From a checkpoint of a small image classifier.
Model: 24-pixel images, norm batchnorm, depths [3, 3, 3].
Training: muon at rate 0.0025, 18300 steps, batches of 384, held-out accuracy 93%.
Data: trained on microscope photos of single blood and bone marrow cells, 36.2 epochs.
Rows from block 5 of a small image classifier, named by matrix and row number. Rows with one number belong to one channel. Each number is 50 + 15 x the weight over its row's rms, rounded and kept within 0 to 99. All counts start at 0. After the name is the row's rms in percent of the matrix's.
Before each channel's rows are labels from the 100 images, of 14848, where the channel reaches its highest value: "responds to" is what is common among them; "peak at" is the part of the image that holds the peak. Only what is clearly more common there than usual is listed. The data: microscope photos of single blood and bone marrow cells. In brackets: how many of the 100.
# convs1: grouped (16 groups) 3x3 conv (model.blocks.5.convs.1.weight, 192x12x3x3), inputs within the group 0-11, a 3x3 kernel for each
# convs2: expand pointwise conv (model.blocks.5.convs.2.weight, 384x192x1x1, transposed), outputs 0-76

responds to: cell type: promyelocyte (39)
peak at: middle right (63)
convs1.141 092:23 55 62 38 57 58 50 63 48 51 36 64 47 56 55 42 62 52 34 41 30 26 46 46 37 55 36 34 44 52 41 54 42 42 56 44 64 34 36 93 25 34 50 44 36 59 48 40 47 40 35 92 48 55 54 46 65 15 50 24 87 48 22 79 50 27 59 45 27 73 56 36 25 40 49 43 42 83 35 39 54 53 61 50 78 50 32 74 40 35 46 58 51 68 50 51 61 73 73 49 50 42 68 46 58 55 69 41
convs2.141 101:55 49 33 33 40 49 54 46 38 51 56 50 46 43 74 57 47 61 22 62 57 43 57 50 56 46 61 28 49 51 76 56 56 62 56 46 45 99 42 75 65 81 59 35 36 35 54 45 30 61 69 75 62 43 70 72 53 91 28 38 61 60 63 43 49 22 55 71 43 44 47 55 50 54 50 34 43

responds to: cell type: plasma cell (29)
peak at: centre (58)
convs1.89 098:31 43 46 50 60 48 46 59 45 21 66 39 62 81 38 25 49 25 65 46 40 57 51 44 51 64 56 51 56 45 32 59 46 43 37 31 42 55 32 65 78 56 66 53 11 39 29 51 28 32 44 48 41 63 48 44 62 48 39 66 44 65 75 62 53 74 79 65 60 63 52 74 55 83 62 46 58 49 00 39 56 78 61 70 54 33 57 35 65 40 47 68 44 48 40 62 50 41 52 54 53 35 60 77 36 59 48 23
convs2.89 100:56 43 39 51 57 42 42 14 55 59 50 73 29 80 79 64 65 76 35 64 95 66 89 52 22 45 34 45 37 37 73 55 49 44 61 39 45 48 43 65 42 58 60 35 54 38 78 51 66 79 30 50 60 38 52 49 64 61 29 54 51 57 44 53 42 48 52 67 57 60 52 49 53 57 56 53 36

responds to: cell type: plasma cell (32); cell type: promyelocyte (26)
peak at: bottom centre (38)
convs1.114 099:47 30 25 38 42 51 29 33 54 54 40 47 82 56 61 49 24 51 53 79 67 54 30 23 44 32 41 61 39 61 62 40 58 47 46 36 67 24 36 42 40 45 42 35 39 65 81 69 39 50 28 49 46 58 65 43 81 35 45 34 60 55 49 52 39 49 41 32 50 91 81 96 47 29 70 62 67 59 54 48 65 63 58 75 68 61 60 67 43 53 33 57 45 52 44 58 47 46 27 59 55 44 58 43 68 70 39 44
convs2.114 107:40 34 38 34 47 59 60 61 46 70 53 39 67 74 49 48 31 49 53 47 41 46 44 52 49 55 51 66 36 45 56 54 29 47 46 44 65 90 49 70 58 47 54 76 54 91 61 56 74 38 41 41 53 51 63 53 42 18 38 58 40 43 74 43 62 35 39 48 53 60 21 47 51 65 60 52 61

responds to: cell type: erythroblast (55)
peak at: centre (72)
convs1.31 107:50 56 57 47 31 60 56 22 46 53 54 68 50 36 75 40 48 35 51 28 39 44 67 49 38 60 76 62 64 50 36 42 26 78 47 21 52 63 48 49 31 41 28 46 54 39 51 37 46 38 45 51 54 70 51 64 30 55 63 35 48 65 46 21 62 55 73 44 36 64 75 51 86 61 78 64 37 64 51 24 71 61 56 88 53 30 59 53 34 70 50 34 34 35 44 46 49 53 26 30 37 29 55 37 63 68 54 87
convs2.31 102:40 43 44 58 68 55 43 35 20 55 67 39 40 36 43 36 71 60 63 52 59 35 55 31 50 63 67 54 62 50 58 38 47 51 31 54 39 42 29 61 41 38 48 74 64 32 75 49 52 48 43 27 50 76 58 34 36 46 48 26 43 56 36 58 58 48 61 46 41 53 50 63 75 44 99 45 64

responds to: cell type: plasma cell (27)
peak at: centre (40)
convs1.121 099:47 42 37 62 69 52 44 58 26 49 52 38 51 51 49 35 57 58 81 66 54 67 59 42 55 30 56 70 45 53 62 62 65 46 22 32 56 31 29 32 69 34 38 49 45 31 58 31 64 56 65 54 51 62 70 71 70 69 33 44 25 39 48 54 52 42 59 46 51 51 40 42 58 62 67 33 46 53 51 57 54 44 61 68 98 25 81 46 12 55 54 23 38 58 70 44 35 67 52 58 38 28 43 77 28 24 41 28
convs2.121 100:64 55 24 49 25 41 39 79 57 74 64 50 50 20 61 59 25 73 56 51 99 61 51 51 60 63 48 57 63 54 51 51 30 61 58 57 56 60 42 56 54 62 58 42 49 40 18 60 40 64 49 70 55 53 51 57 74 53 67 37 42 62 65 45 44 45 47 22 67 30 25 38 45 51 53 54 48

responds to: cell type: segmented neutrophil (51)
peak at: centre (56)
convs1.191 094:36 57 62 71 39 58 39 58 42 47 51 54 35 53 43 48 78 58 54 31 43 45 35 65 54 45 47 54 59 52 24 46 49 40 58 68 33 44 78 44 59 38 70 57 44 47 54 44 48 41 04 48 61 43 46 38 62 46 42 57 23 27 35 60 31 35 19 75 62 31 49 22 40 32 66 54 51 29 53 99 69 20 39 62 50 43 59 38 80 59 66 74 37 66 62 41 50 39 54 55 61 52 32 50 66 76 69 58
convs2.191 098:52 57 46 52 65 54 87 52 10 41 59 33 29 42 37 41 30 45 28 48 32 61 43 63 69 71 53 28 51 70 53 49 61 46 61 11 46 85 42 37 38 24 53 91 42 64 66 46 42 40 54 74 50 88 83 46 33 25 40 26 59 59 65 69 48 45 13 45 55 47 33 50 51 19 07 45 70

responds to: cell type: plasma cell (46); cell type: promyelocyte (30)
peak at: centre (51)
convs1.115 095:56 53 63 74 52 60 91 54 54 40 54 56 41 60 67 39 48 68 46 51 48 79 71 16 42 52 33 58 52 45 55 77 38 27 72 43 43 48 47 24 42 54 59 44 70 65 66 44 73 55 29 44 64 16 47 50 51 45 50 79 54 55 56 43 57 59 49 53 68 30 46 40 34 36 34 20 53 39 48 39 44 44 62 65 38 52 52 54 76 42 39 51 66 28 58 56 40 59 57 60 32 25 97 33 25 44 33 25
convs2.115 105:57 42 55 45 52 41 54 60 36 56 77 39 34 70 18 67 64 58 44 64 61 42 71 40 23 60 45 41 41 64 58 57 58 46 57 45 27 32 35 58 49 32 49 37 34 61 18 59 92 71 31 53 53 67 36 23 53 45 47 68 52 59 44 63 59 62 42 67 52 35 31 25 38 57 35 41 49

responds to: cell type: segmented neutrophil (54)
peak at: centre (76)
convs1.71 094:60 55 46 60 34 50 53 59 47 36 69 61 53 23 40 69 59 79 55 62 35 49 36 27 54 60 48 54 82 73 28 51 30 48 45 41 26 29 43 66 63 45 32 49 12 36 40 42 64 59 72 58 32 39 50 50 64 45 64 32 30 33 56 46 72 44 47 58 61 45 55 54 52 44 59 59 37 43 38 38 40 44 51 31 45 15 63 66 60 99 76 51 50 33 36 61 62 88 53 63 72 54 45 76 49 47 31 51
convs2.71 099:45 35 39 58 53 80 49 97 32 52 39 54 42 47 56 41 75 52 29 57 37 52 55 67 35 68 25 74 47 29 54 36 69 57 84 40 37 69 53 59 74 30 49 34 51 33 40 54 59 50 59 49 61 67 60 51 59 58 12 48 37 30 53 66 53 56 46 45 58 48 50 61 74 37 39 48 45

responds to: cell type: segmented neutrophil (64)
peak at: centre (51); top centre (35)
convs1.183 098:45 65 60 67 56 43 30 29 21 73 73 68 40 24 51 69 45 61 30 50 32 38 46 22 53 49 48 64 49 54 39 40 41 60 76 51 52 45 55 49 47 56 42 48 38 39 36 55 31 49 70 62 31 45 64 47 56 74 40 47 53 45 58 43 35 47 45 83 43 26 65 50 48 51 39 41 60 50 59 32 56 68 51 31 37 07 35 73 88 88 25 44 32 56 51 54 47 41 56 58 50 67 55 18 69 67 55 74
convs2.183 104:65 59 59 46 46 35 40 43 47 52 31 37 19 51 47 30 46 61 58 33 14 51 58 64 57 43 43 62 62 60 76 47 66 68 56 69 51 38 61 65 57 25 45 56 57 57 39 44 90 61 74 29 45 53 44 58 50 34 48 34 65 51 45 37 38 47 46 37 61 35 49 08 10 32 50 58 65

responds to: cell type: plasma cell (70)
peak at: centre (69)
convs1.113 101:47 52 54 45 49 68 83 74 43 52 41 38 61 52 40 59 60 33 57 53 55 47 33 66 20 85 56 41 32 39 62 42 45 69 73 47 41 35 66 42 54 58 36 70 63 26 43 71 28 48 68 62 65 85 42 51 47 51 52 42 58 26 62 61 59 32 58 47 46 39 41 49 36 68 44 48 72 22 54 44 58 53 46 66 50 69 51 49 52 62 56 34 58 66 42 19 42 16 37 41 15 61 20 34 66 80 70 68
convs2.113 098:44 48 37 45 70 59 68 49 93 51 23 54 48 51 59 16 39 80 65 57 62 50 52 40 33 36 73 47 49 28 74 47 49 77 39 54 66 70 66 61 56 67 59 35 53 52 34 56 84 47 43 43 39 49 50 31 70 63 39 57 59 65 39 68 44 73 58 13 46 46 64 44 29 61 61 52 29

responds to: cell type: erythroblast (32)
peak at: centre (47)
convs1.112 097:58 42 59 43 48 30 67 45 43 52 51 67 38 54 55 52 54 28 38 44 31 67 42 91 55 30 52 69 63 62 39 43 52 37 49 41 53 47 54 40 52 26 48 24 56 42 54 70 67 50 49 30 47 58 42 40 48 56 50 52 43 43 41 62 42 67 67 38 40 58 87 76 71 75 72 46 04 56 75 74 96 48 48 68 25 53 48 61 51 82 46 42 24 23 63 51 48 49 32 42 48 52 58 44 31 55 46 33
convs2.112 104:65 62 74 55 56 39 71 77 38 46 24 56 43 66 47 52 32 78 35 46 30 61 74 51 50 75 60 45 59 51 42 41 57 27 62 29 37 24 52 58 51 59 50 77 57 56 47 54 56 56 48 56 56 52 31 49 44 22 60 48 64 70 43 63 73 35 58 64 70 42 45 42 47 76 44 36 56

responds to: cell type: plasma cell (48)
peak at: centre (77)
convs1.29 103:72 69 50 86 24 69 60 62 77 59 54 57 31 51 59 56 47 48 46 53 56 39 46 29 33 41 44 51 34 52 38 30 40 48 46 46 50 41 68 70 19 49 63 35 41 59 33 77 44 27 74 41 53 52 43 51 50 53 41 40 50 31 97 57 28 79 59 31 41 48 62 22 56 50 45 33 39 55 43 38 65 30 56 67 75 11 69 77 34 22 54 49 37 47 50 45 40 50 60 49 52 66 57 49 50 45 73 52
convs2.29 099:40 77 59 42 51 63 25 54 62 51 17 32 30 36 49 46 58 76 52 44 31 34 77 44 32 41 51 43 62 50 28 42 64 68 53 47 50 55 99 52 45 44 56 61 41 43 56 41 72 40 25 61 44 44 51 63 48 25 52 65 45 26 27 47 34 53 56 19 57 34 67 67 65 62 41 40 32

responds to: cell type: segmented neutrophil (64)
peak at: centre (77)
convs1.168 105:61 82 71 54 34 61 41 53 64 33 47 45 56 47 50 64 45 32 58 66 63 54 57 39 24 57 24 63 38 62 60 30 44 56 56 49 42 65 62 71 08 53 69 67 81 36 39 26 43 71 43 33 46 38 67 62 52 37 62 32 24 48 47 59 50 42 48 45 35 81 78 53 47 29 60 48 30 87 79 59 68 35 51 37 54 64 57 26 57 37 52 56 44 17 65 32 41 39 27 59 60 43 53 47 49 37 51 62
convs2.168 103:22 54 55 24 36 32 33 37 39 40 33 56 37 48 39 24 66 53 60 62 29 42 79 44 32 47 50 14 47 51 28 56 44 41 54 58 63 60 43 62 57 55 58 54 50 59 28 57 67 19 77 36 52 47 72 38 38 59 66 54 61 50 49 55 43 55 45 60 65 23 33 38 11 46 54 48 46

responds to: cell type: segmented neutrophil (80)
peak at: centre (56)
convs1.184 110:47 35 63 59 64 59 72 48 47 77 65 34 48 53 30 29 43 53 48 38 38 47 49 35 44 34 40 66 39 48 45 80 65 39 51 54 51 10 36 68 49 14 91 62 31 58 58 73 54 27 65 39 43 63 55 50 31 61 31 60 30 68 74 50 50 45 48 37 61 28 61 62 47 43 72 75 39 68 49 68 74 55 70 80 40 50 65 40 50 62 57 49 39 63 50 25 52 41 54 25 39 73 43 42 26 42 59 56
convs2.184 098:49 60 58 52 47 31 48 51 33 39 59 35 46 64 51 61 52 35 50 50 51 41 54 39 46 50 39 36 54 78 43 51 54 47 69 28 31 44 59 35 37 43 50 29 55 50 16 52 60 46 36 55 61 67 39 43 40 24 63 59 52 55 17 45 35 53 41 94 46 38 77 56 61 36 57 40 27