config.toml
label_smoothing = 0.05
residual_init = "zero_last"
lr = 0.0025
adamw_lr_other_params = 0.0022
gradient_centralization = true
final_lr_fraction = 0
adamw_weight_decay_other_params = 0.05
Rows from block 6 of a small image classifier, named by matrix and row number. Rows with one number belong to one channel. Each number is 50 + 12 x the weight over its row's rms, rounded and kept within 0 to 99. All counts start at 0.
After each channel's rows are labels from the 100 images, of 14848, where the channel reaches its highest value: "responds to" is what is common among them. Only what is clearly more common there than usual is listed. The data: microscope photos of single blood and bone marrow cells. In brackets: how many of the 100.
# convs1: grouped (16 groups) 3x3 conv, stride 2 (model.blocks.6.convs.1.weight, 384x24x3x3, each kernel summed), inputs within the group 0-23
# convs2: expand pointwise conv (model.blocks.6.convs.2.weight, 768x384x1x1, transposed), outputs 0-76

convs1.35:45 33 39 68 39 36 45 59 43 57 53 50 70 37 72 58 42 48 55 77 51 44 52 36
convs2.35:40 47 36 40 20 52 84 39 35 49 43 48 35 73 48 20 50 31 61 61 40 49 64 66 47 26 52 25 67 53 49 57 43 32 58 51 16 59 51 46 44 47 53 55 55 68 41 42 38 48 53 49 62 52 61 47 47 52 50 59 61 54 44 40 54 52 78 69 56 58 42 50 38 71 49 56 50
responds to: cell type: erythroblast (69)

convs1.253:45 51 43 58 48 53 37 48 46 59 72 42 35 42 49 64 51 61 51 21 54 50 37 78
convs2.253:57 44 70 52 46 52 77 54 49 44 43 39 35 45 49 59 55 21 50 75 42 38 58 53 51 67 59 54 68 37 36 42 52 41 41 51 48 40 41 63 52 33 60 42 55 58 48 63 47 54 31 59 48 41 42 59 66 43 69 53 62 42 72 25 56 47 29 53 37 50 67 58 48 40 43 29 54
responds to: cell type: band neutrophil (33)

convs1.65:39 57 40 39 69 51 42 59 50 53 35 35 66 54 39 42 83 36 55 61 42 61 52 43
convs2.65:43 61 33 57 39 47 50 31 45 41 52 47 42 58 50 54 45 35 50 33 17 57 45 58 53 50 34 62 57 36 38 51 60 41 30 65 58 62 69 38 55 68 39 40 50 60 36 50 64 51 59 41 49 18 65 44 36 59 49 44 44 52 57 49 59 35 63 44 59 52 42 52 66 54 54 40 40
responds to: cell type: plasma cell (27)

convs1.142:55 24 59 50 38 44 56 34 57 42 62 57 43 55 63 76 48 41 48 51 50 30 72 51
convs2.142:59 36 28 45 44 41 48 41 36 42 55 55 54 57 58 58 29 36 45 60 50 73 46 70 54 48 52 55 46 51 44 61 50 45 50 60 59 50 54 47 42 41 39 56 55 47 52 34 56 33 32 35 26 59 37 67 47 41 48 55 49 33 28 25 59 59 55 51 42 48 34 50 48 63 87 41 46
responds to: cell type: promyelocyte (39)

convs1.80:42 30 48 54 44 66 50 36 57 62 49 38 29 50 48 53 51 67 39 59 80 47 59 33
convs2.80:47 45 51 57 59 44 21 57 39 55 47 34 43 55 52 67 46 39 65 68 47 62 43 54 35 51 64 29 72 55 57 55 52 71 62 67 60 31 67 38 20 58 50 47 52 49 40 49 29 42 65 49 73 34 71 57 56 46 33 65 75 48 58 41 58 54 62 63 49 52 33 51 60 48 42 40 46
responds to: cell type: promyelocyte (33)

convs1.309:41 37 52 52 54 40 49 74 53 78 40 61 69 51 43 35 55 44 47 55 26 49 48 66
convs2.309:53 24 42 32 53 34 72 42 66 55 44 51 49 43 43 60 29 31 45 56 68 57 55 53 56 59 76 50 66 44 60 38 47 54 67 59 48 59 52 49 22 77 32 49 43 63 49 67 48 38 71 57 66 45 54 49 68 45 49 41 43 41 27 53 49 55 45 55 47 45 35 69 50 41 71 50 46
responds to: cell type: plasma cell (35)

convs1.335:55 54 47 58 62 42 63 43 77 43 52 45 37 65 52 55 36 45 48 44 44 38 31 80
convs2.335:34 68 34 52 61 63 54 67 65 47 52 40 38 44 61 72 33 59 49 58 58 64 50 65 56 42 48 31 40 43 52 69 58 52 53 49 38 26 53 44 60 78 48 53 75 37 43 56 63 61 70 32 61 46 38 49 45 45 65 54 48 60 76 40 26 34 40 61 76 56 65 53 35 48 52 41 47
responds to: cell type: blast (29); cell type: proerythroblast (26)

convs1.246:41 64 45 52 60 55 56 68 41 55 46 60 42 65 63 33 36 43 62 55 48 32 66 23
convs2.246:09 58 49 47 52 35 47 51 60 49 51 48 44 64 55 27 53 37 57 44 78 67 30 52 43 47 43 43 17 56 46 50 48 51 54 46 51 51 44 57 66 67 42 45 64 44 58 47 78 63 72 49 57 37 65 54 44 49 66 32 37 33 53 16 67 47 42 59 55 44 66 50 56 62 37 45 53
responds to: cell type: promyelocyte (29)

convs1.70:51 76 44 31 57 43 50 43 50 58 72 42 51 50 30 72 56 52 65 41 46 42 34 42
convs2.70:54 55 60 51 47 49 66 34 44 50 59 16 86 67 43 54 33 67 64 58 74 56 60 57 56 33 38 43 42 59 46 27 48 49 60 64 50 51 29 61 48 44 33 21 66 43 45 51 60 57 76 49 63 32 61 54 52 51 62 38 54 32 65 41 68 27 49 64 74 46 79 37 41 59 50 36 53
responds to: cell type: erythroblast (51)

convs1.257:66 47 49 49 37 62 74 31 50 60 66 38 61 44 56 44 37 46 35 35 43 60 41 66
convs2.257:41 45 59 67 34 47 42 41 46 43 31 37 34 54 52 55 45 50 49 49 77 40 44 48 39 47 62 39 39 65 40 37 45 38 40 09 70 48 40 54 67 35 45 63 61 50 56 16 45 42 28 40 74 40 56 52 54 42 50 65 42 24 65 38 38 30 61 49 40 51 61 50 43 37 18 60 77
responds to: cell type: band neutrophil (48)

convs1.312:43 51 43 44 69 59 54 44 43 36 46 53 56 50 51 48 46 63 38 30 83 32 50 70
convs2.312:57 47 60 37 37 49 39 57 39 49 44 39 49 41 42 63 68 66 53 47 47 62 57 48 29 45 30 51 25 37 34 51 61 53 54 59 41 52 33 55 58 25 35 46 45 56 44 49 61 63 48 58 52 52 58 51 24 42 40 57 27 40 68 70 39 34 62 33 48 47 47 38 44 49 41 78 38
responds to: cell type: erythroblast (34)

convs1.8:33 45 65 19 62 56 70 45 31 49 50 41 57 55 46 60 51 65 44 49 53 37 52 66
convs2.8:58 64 53 53 63 46 53 59 46 62 47 72 48 60 47 50 60 81 67 40 45 54 44 48 31 52 39 51 62 78 50 38 43 48 43 28 51 39 53 55 27 85 50 53 51 35 52 56 54 54 39 54 46 56 33 43 64 56 56 58 54 53 33 39 62 48 40 80 91 55 40 64 40 58 53 21 43
responds to: cell type: artefact (56)

convs1.308:27 56 40 37 59 42 41 34 55 53 57 56 76 48 55 54 55 62 51 27 56 54 68 36
convs2.308:40 28 40 44 41 40 76 69 45 40 58 38 54 67 42 62 58 48 47 58 61 50 63 52 76 42 45 34 62 42 47 36 40 72 56 43 46 39 64 49 86 53 56 60 60 50 50 58 13 32 58 52 52 51 51 43 32 53 38 69 57 55 48 52 44 35 69 63 60 51 80 46 40 57 40 74 44
responds to: cell type: promyelocyte (43)

convs1.154:47 28 35 63 44 67 34 49 40 71 32 70 52 60 62 61 54 42 47 43 44 60 53 53
convs2.154:55 66 70 45 67 31 39 44 43 63 45 53 60 56 47 52 38 40 63 35 67 55 49 52 68 43 37 75 63 77 45 49 45 79 37 48 53 54 62 57 57 47 45 51 39 27 51 42 54 59 44 51 51 58 65 37 51 49 62 60 51 64 44 53 42 61 39 59 10 49 58 49 67 69 29 53 58
responds to: cell type: blast (26)

convs1.360:54 48 40 39 60 70 63 56 49 28 45 54 49 46 72 45 36 37 51 36 56 43 69 70
convs2.360:26 54 63 51 59 44 64 56 77 43 53 49 62 56 55 26 56 35 64 66 40 61 49 51 44 58 54 46 53 55 20 56 53 53 47 56 30 50 37 56 61 53 31 51 55 56 44 63 47 55 60 38 38 52 33 38 78 59 56 33 46 59 50 35 49 50 64 56 81 45 43 50 48 52 53 51 42
responds to: cell type: erythroblast (47)

convs1.137:51 58 50 58 58 38 24 46 38 36 47 32 45 66 53 42 43 64 61 71 56 62 37 66
convs2.137:15 49 67 61 52 45 41 47 24 52 50 49 39 54 48 61 36 60 28 71 43 37 38 30 36 39 48 63 45 52 40 37 50 73 51 41 53 49 69 43 60 56 53 43 50 47 41 44 40 55 43 57 59 46 57 55 61 47 56 69 32 66 37 70 71 39 56 30 32 47 42 50 49 59 50 45 39
responds to: cell type: artefact (33)

convs1.263:37 36 58 51 57 59 66 51 55 51 40 61 55 38 65 27 62 25 53 37 57 58 59 32
convs2.263:55 37 41 54 42 55 31 68 46 46 38 70 47 31 48 31 57 59 64 57 53 55 51 54 51 39 78 46 52 71 53 40 30 52 32 26 66 71 51 63 42 33 43 47 41 72 57 41 56 11 31 30 47 62 74 59 46 55 33 43 37 35 53 60 49 57 51 38 61 46 40 49 65 38 48 49 78
responds to: cell type: band neutrophil (32)

convs1.66:47 79 57 39 44 52 46 50 45 58 50 23 35 37 27 60 53 53 59 44 58 65 64 50
convs2.66:19 21 57 61 60 53 36 43 55 54 57 37 58 32 47 57 10 43 20 54 50 40 51 54 71 65 43 55 55 53 40 71 47 49 56 43 50 54 57 45 70 57 46 53 50 42 53 57 43 59 45 47 49 41 29 58 43 54 48 65 52 59 17 53 43 54 53 44 60 47 51 52 61 48 60 58 28
responds to: cell type: plasma cell (43)

convs1.172:48 57 50 59 33 53 50 35 33 64 52 49 46 59 15 54 41 73 54 53 66 55 53 47
convs2.172:37 47 43 51 57 43 38 59 49 64 51 47 48 57 41 55 43 57 41 30 29 53 42 45 47 57 79 34 62 65 49 63 47 21 42 52 51 64 53 48 63 64 60 44 44 31 58 43 65 41 70 62 59 63 60 66 82 40 53 44 66 24 61 38 49 32 06 44 50 59 43 53 64 55 49 59 53
responds to: cell type: promyelocyte (29)

convs1.64:68 43 72 67 59 47 53 34 48 52 50 41 48 54 32 47 46 52 45 62 72 24 45 60
convs2.64:45 57 48 53 57 62 63 47 40 45 52 48 56 57 55 52 41 49 63 27 61 51 46 54 48 60 36 48 56 60 31 45 49 43 67 52 58 44 48 50 35 56 50 43 55 60 49 74 35 78 61 46 33 35 33 57 72 61 37 66 48 63 40 43 35 67 50 58 63 52 45 49 61 54 40 57 56
responds to: cell type: eosinophil (31)

convs1.140:65 55 41 38 40 50 23 63 45 53 47 31 60 68 55 56 33 59 55 54 56 73 48 43
convs2.140:16 66 63 64 35 55 54 47 39 72 61 50 45 31 38 53 33 49 60 52 42 33 32 72 36 56 52 61 39 28 39 54 39 43 44 53 47 38 52 33 47 34 64 37 60 62 50 63 60 56 46 42 57 40 61 47 25 46 66 50 41 68 63 59 42 54 48 36 58 46 31 50 69 57 51 55 48
responds to: cell type: artefact (26)

convs1.323:59 32 43 64 39 61 44 60 35 76 46 47 52 42 56 51 39 46 60 74 48 33 65 43
convs2.323:58 47 55 35 58 55 73 40 29 41 62 51 76 56 53 83 44 74 45 48 68 41 64 44 70 51 18 40 83 52 43 68 45 58 38 53 37 49 32 61 41 34 39 40 46 60 66 44 42 56 63 40 45 45 48 41 50 52 68 50 48 61 51 57 48 58 58 47 50 54 52 49 32 32 37 37 50
responds to: cell type: erythroblast (37)

convs1.36:44 53 44 77 48 52 44 69 48 39 55 52 42 37 59 26 70 59 38 53 34 56 56 64
convs2.36:62 46 57 41 67 54 69 51 44 39 49 34 48 43 32 29 70 42 37 19 32 42 39 60 49 38 33 62 58 43 47 55 48 49 27 34 59 44 63 61 04 29 41 74 58 38 55 57 37 74 44 59 65 70 54 44 53 59 24 51 46 47 66 35 48 63 50 57 35 51 39 42 49 53 43 40 63
responds to: cell type: erythroblast (70)

convs1.123:43 41 40 68 48 59 64 52 58 42 45 25 76 60 25 61 39 47 56 55 47 53 57 55
convs2.123:40 51 38 47 64 34 56 43 57 31 53 62 49 61 52 44 45 42 38 47 62 67 61 42 29 46 48 61 63 63 63 33 37 50 54 38 37 53 66 65 89 55 48 40 58 41 60 44 49 30 47 62 53 43 27 74 43 69 48 53 47 21 51 44 41 45 53 37 52 57 69 51 69 54 52 64 54
responds to: cell type: promyelocyte (33)

convs1.247:31 57 41 49 51 30 66 38 47 48 58 54 61 71 36 64 53 59 51 24 41 59 58 63
convs2.247:32 42 59 40 62 64 47 63 62 47 52 53 65 34 42 55 60 82 53 47 63 53 51 30 33 43 66 57 52 45 49 28 45 57 46 65 49 43 67 35 60 59 68 43 38 47 34 55 48 58 50 42 36 48 28 62 44 32 32 53 52 34 52 36 54 54 79 43 50 52 46 56 57 48 79 56 53
responds to: cell type: promyelocyte (31)

convs1.160:37 58 48 67 34 59 53 47 73 41 41 44 49 51 40 75 41 49 54 55 75 33 46 42
convs2.160:56 62 37 58 35 56 64 30 39 75 49 37 51 67 50 62 28 80 38 36 57 31 42 46 32 60 47 38 33 56 65 37 56 35 54 49 51 67 31 38 68 03 52 67 58 46 51 67 48 35 63 63 56 79 50 51 45 20 46 63 45 58 67 69 43 54 44 58 45 44 52 60 38 69 30 51 60
responds to: cell type: artefact (29)

convs1.262:46 51 44 35 57 59 51 51 31 57 66 38 71 46 60 51 35 28 52 56 57 45 79 50
convs2.262:58 58 46 49 24 55 51 42 63 67 39 51 49 54 44 50 53 52 52 41 34 67 43 47 30 60 42 43 47 45 42 63 48 51 44 42 58 36 60 38 54 54 42 47 57 49 36 55 44 31 41 50 32 37 50 54 49 37 49 47 23 39 57 30 36 54 55 43 58 58 60 49 51 31 76 45 61
responds to: cell type: erythroblast (59)

convs1.205:71 67 50 38 64 40 39 63 59 49 40 38 61 60 39 52 35 58 53 34 45 59 53 75
convs2.205:78 09 51 38 52 64 52 70 35 51 49 64 54 51 53 44 52 40 46 37 34 68 50 39 68 59 58 47 35 41 61 42 45 65 48 38 53 47 69 60 57 72 57 29 55 54 55 58 72 59 60 56 42 41 54 55 34 62 56 51 51 78 51 57 45 62 41 59 40 45 45 47 43 44 49 43 52
responds to: cell type: promyelocyte (43); cell type: plasma cell (38)

convs1.67:58 36 45 61 58 50 69 50 46 34 78 35 53 61 66 50 47 64 41 31 56 39 46 37
convs2.67:51 38 48 59 49 33 40 43 32 41 46 49 53 69 57 56 67 54 35 62 33 43 61 56 40 50 43 66 48 54 57 29 51 33 58 50 61 59 49 47 52 12 43 53 46 52 54 58 59 35 66 50 64 79 46 55 43 42 40 54 41 52 54 35 54 28 53 29 49 53 33 54 44 64 35 45 57
responds to: cell type: eosinophil (78)

convs1.315:22 45 59 61 64 37 26 41 51 52 62 39 54 51 48 58 51 62 60 65 51 68 57 34
convs2.315:44 67 18 30 47 48 76 60 50 50 62 46 43 28 62 43 54 41 24 43 75 61 53 65 36 47 41 43 46 34 48 42 49 62 53 51 58 44 57 47 76 58 57 61 61 41 50 44 47 55 69 44 65 40 54 51 51 32 47 58 70 53 52 70 51 32 45 75 62 52 56 50 46 37 15 39 51
responds to: cell type: erythroblast (41)

convs1.216:74 50 54 28 25 53 53 49 65 58 37 41 55 57 33 51 32 59 48 52 47 44 63 65
convs2.216:52 04 53 30 37 59 75 55 59 64 45 36 64 35 52 30 39 48 55 45 44 55 78 41 41 31 52 33 52 55 54 48 40 52 45 64 26 60 38 53 60 57 52 59 49 51 49 52 48 50 16 58 44 65 71 45 15 38 41 45 40 45 56 36 41 58 80 74 46 59 48 46 31 74 31 41 60
responds to: cell type: promyelocyte (45)

convs1.183:69 58 67 59 48 56 44 44 45 48 46 37 28 64 50 57 62 27 42 48 53 29 40 68
convs2.183:49 47 61 59 66 42 15 39 50 46 52 56 34 67 50 43 61 65 37 66 24 45 47 44 59 48 55 55 51 42 53 60 38 50 46 41 58 48 47 55 35 24 73 70 49 42 61 56 60 58 27 56 43 37 29 63 46 40 56 28 42 53 43 39 48 51 52 53 55 54 65 49 45 48 43 50 48
responds to: cell type: segmented neutrophil (47)

convs1.145:43 43 58 30 52 65 54 50 26 52 42 44 39 79 60 53 49 45 47 57 41 70 41 34
convs2.145:53 33 56 42 40 52 34 34 58 58 49 26 51 21 52 59 31 21 43 61 67 33 38 52 55 58 20 83 66 47 60 31 45 48 61 63 46 62 51 53 41 32 53 48 35 48 62 56 44 36 50 57 64 42 36 50 50 25 50 66 56 57 34 56 52 50 40 58 52 50 45 38 66 46 35 22 63
responds to: cell type: artefact (39)

convs1.182:50 59 72 53 52 47 82 36 36 57 41 29 51 47 59 40 38 60 62 48 49 52 33 43
convs2.182:68 29 48 81 32 61 63 51 48 49 41 46 43 56 54 64 52 56 55 62 32 49 66 44 39 46 58 37 50 62 56 62 58 50 46 70 37 51 46 57 25 36 51 42 56 35 50 64 38 46 77 47 61 59 62 38 59 71 60 72 71 24 33 77 44 55 57 25 43 48 49 51 32 54 35 60 36
responds to: cell type: promyelocyte (27)

convs1.179:59 60 57 39 55 70 57 54 60 45 55 58 54 25 56 30 59 46 57 60 40 24 37 60
convs2.179:38 34 53 44 59 55 47 24 36 50 44 67 57 69 52 37 51 41 49 47 59 64 67 46 42 47 73 23 45 60 56 59 55 66 41 48 34 65 48 49 43 46 58 37 46 47 48 39 69 75 41 50 63 55 60 41 32 61 50 78 13 47 57 60 56 44 79 40 54 56 62 50 58 47 38 37 46
responds to: cell type: segmented neutrophil (58)

convs1.269:51 68 39 37 47 53 37 45 57 53 65 44 41 51 45 57 55 56 67 68 56 36 16 54
convs2.269:73 65 57 65 63 52 50 47 56 68 56 46 40 52 45 30 76 48 65 66 34 53 62 50 61 47 53 40 43 60 71 44 44 65 53 26 47 47 71 48 57 58 62 56 33 62 53 65 57 53 30 64 55 50 33 34 69 58 71 68 44 64 61 65 82 30 55 53 32 45 58 45 54 58 37 72 65
responds to: cell type: erythroblast (43)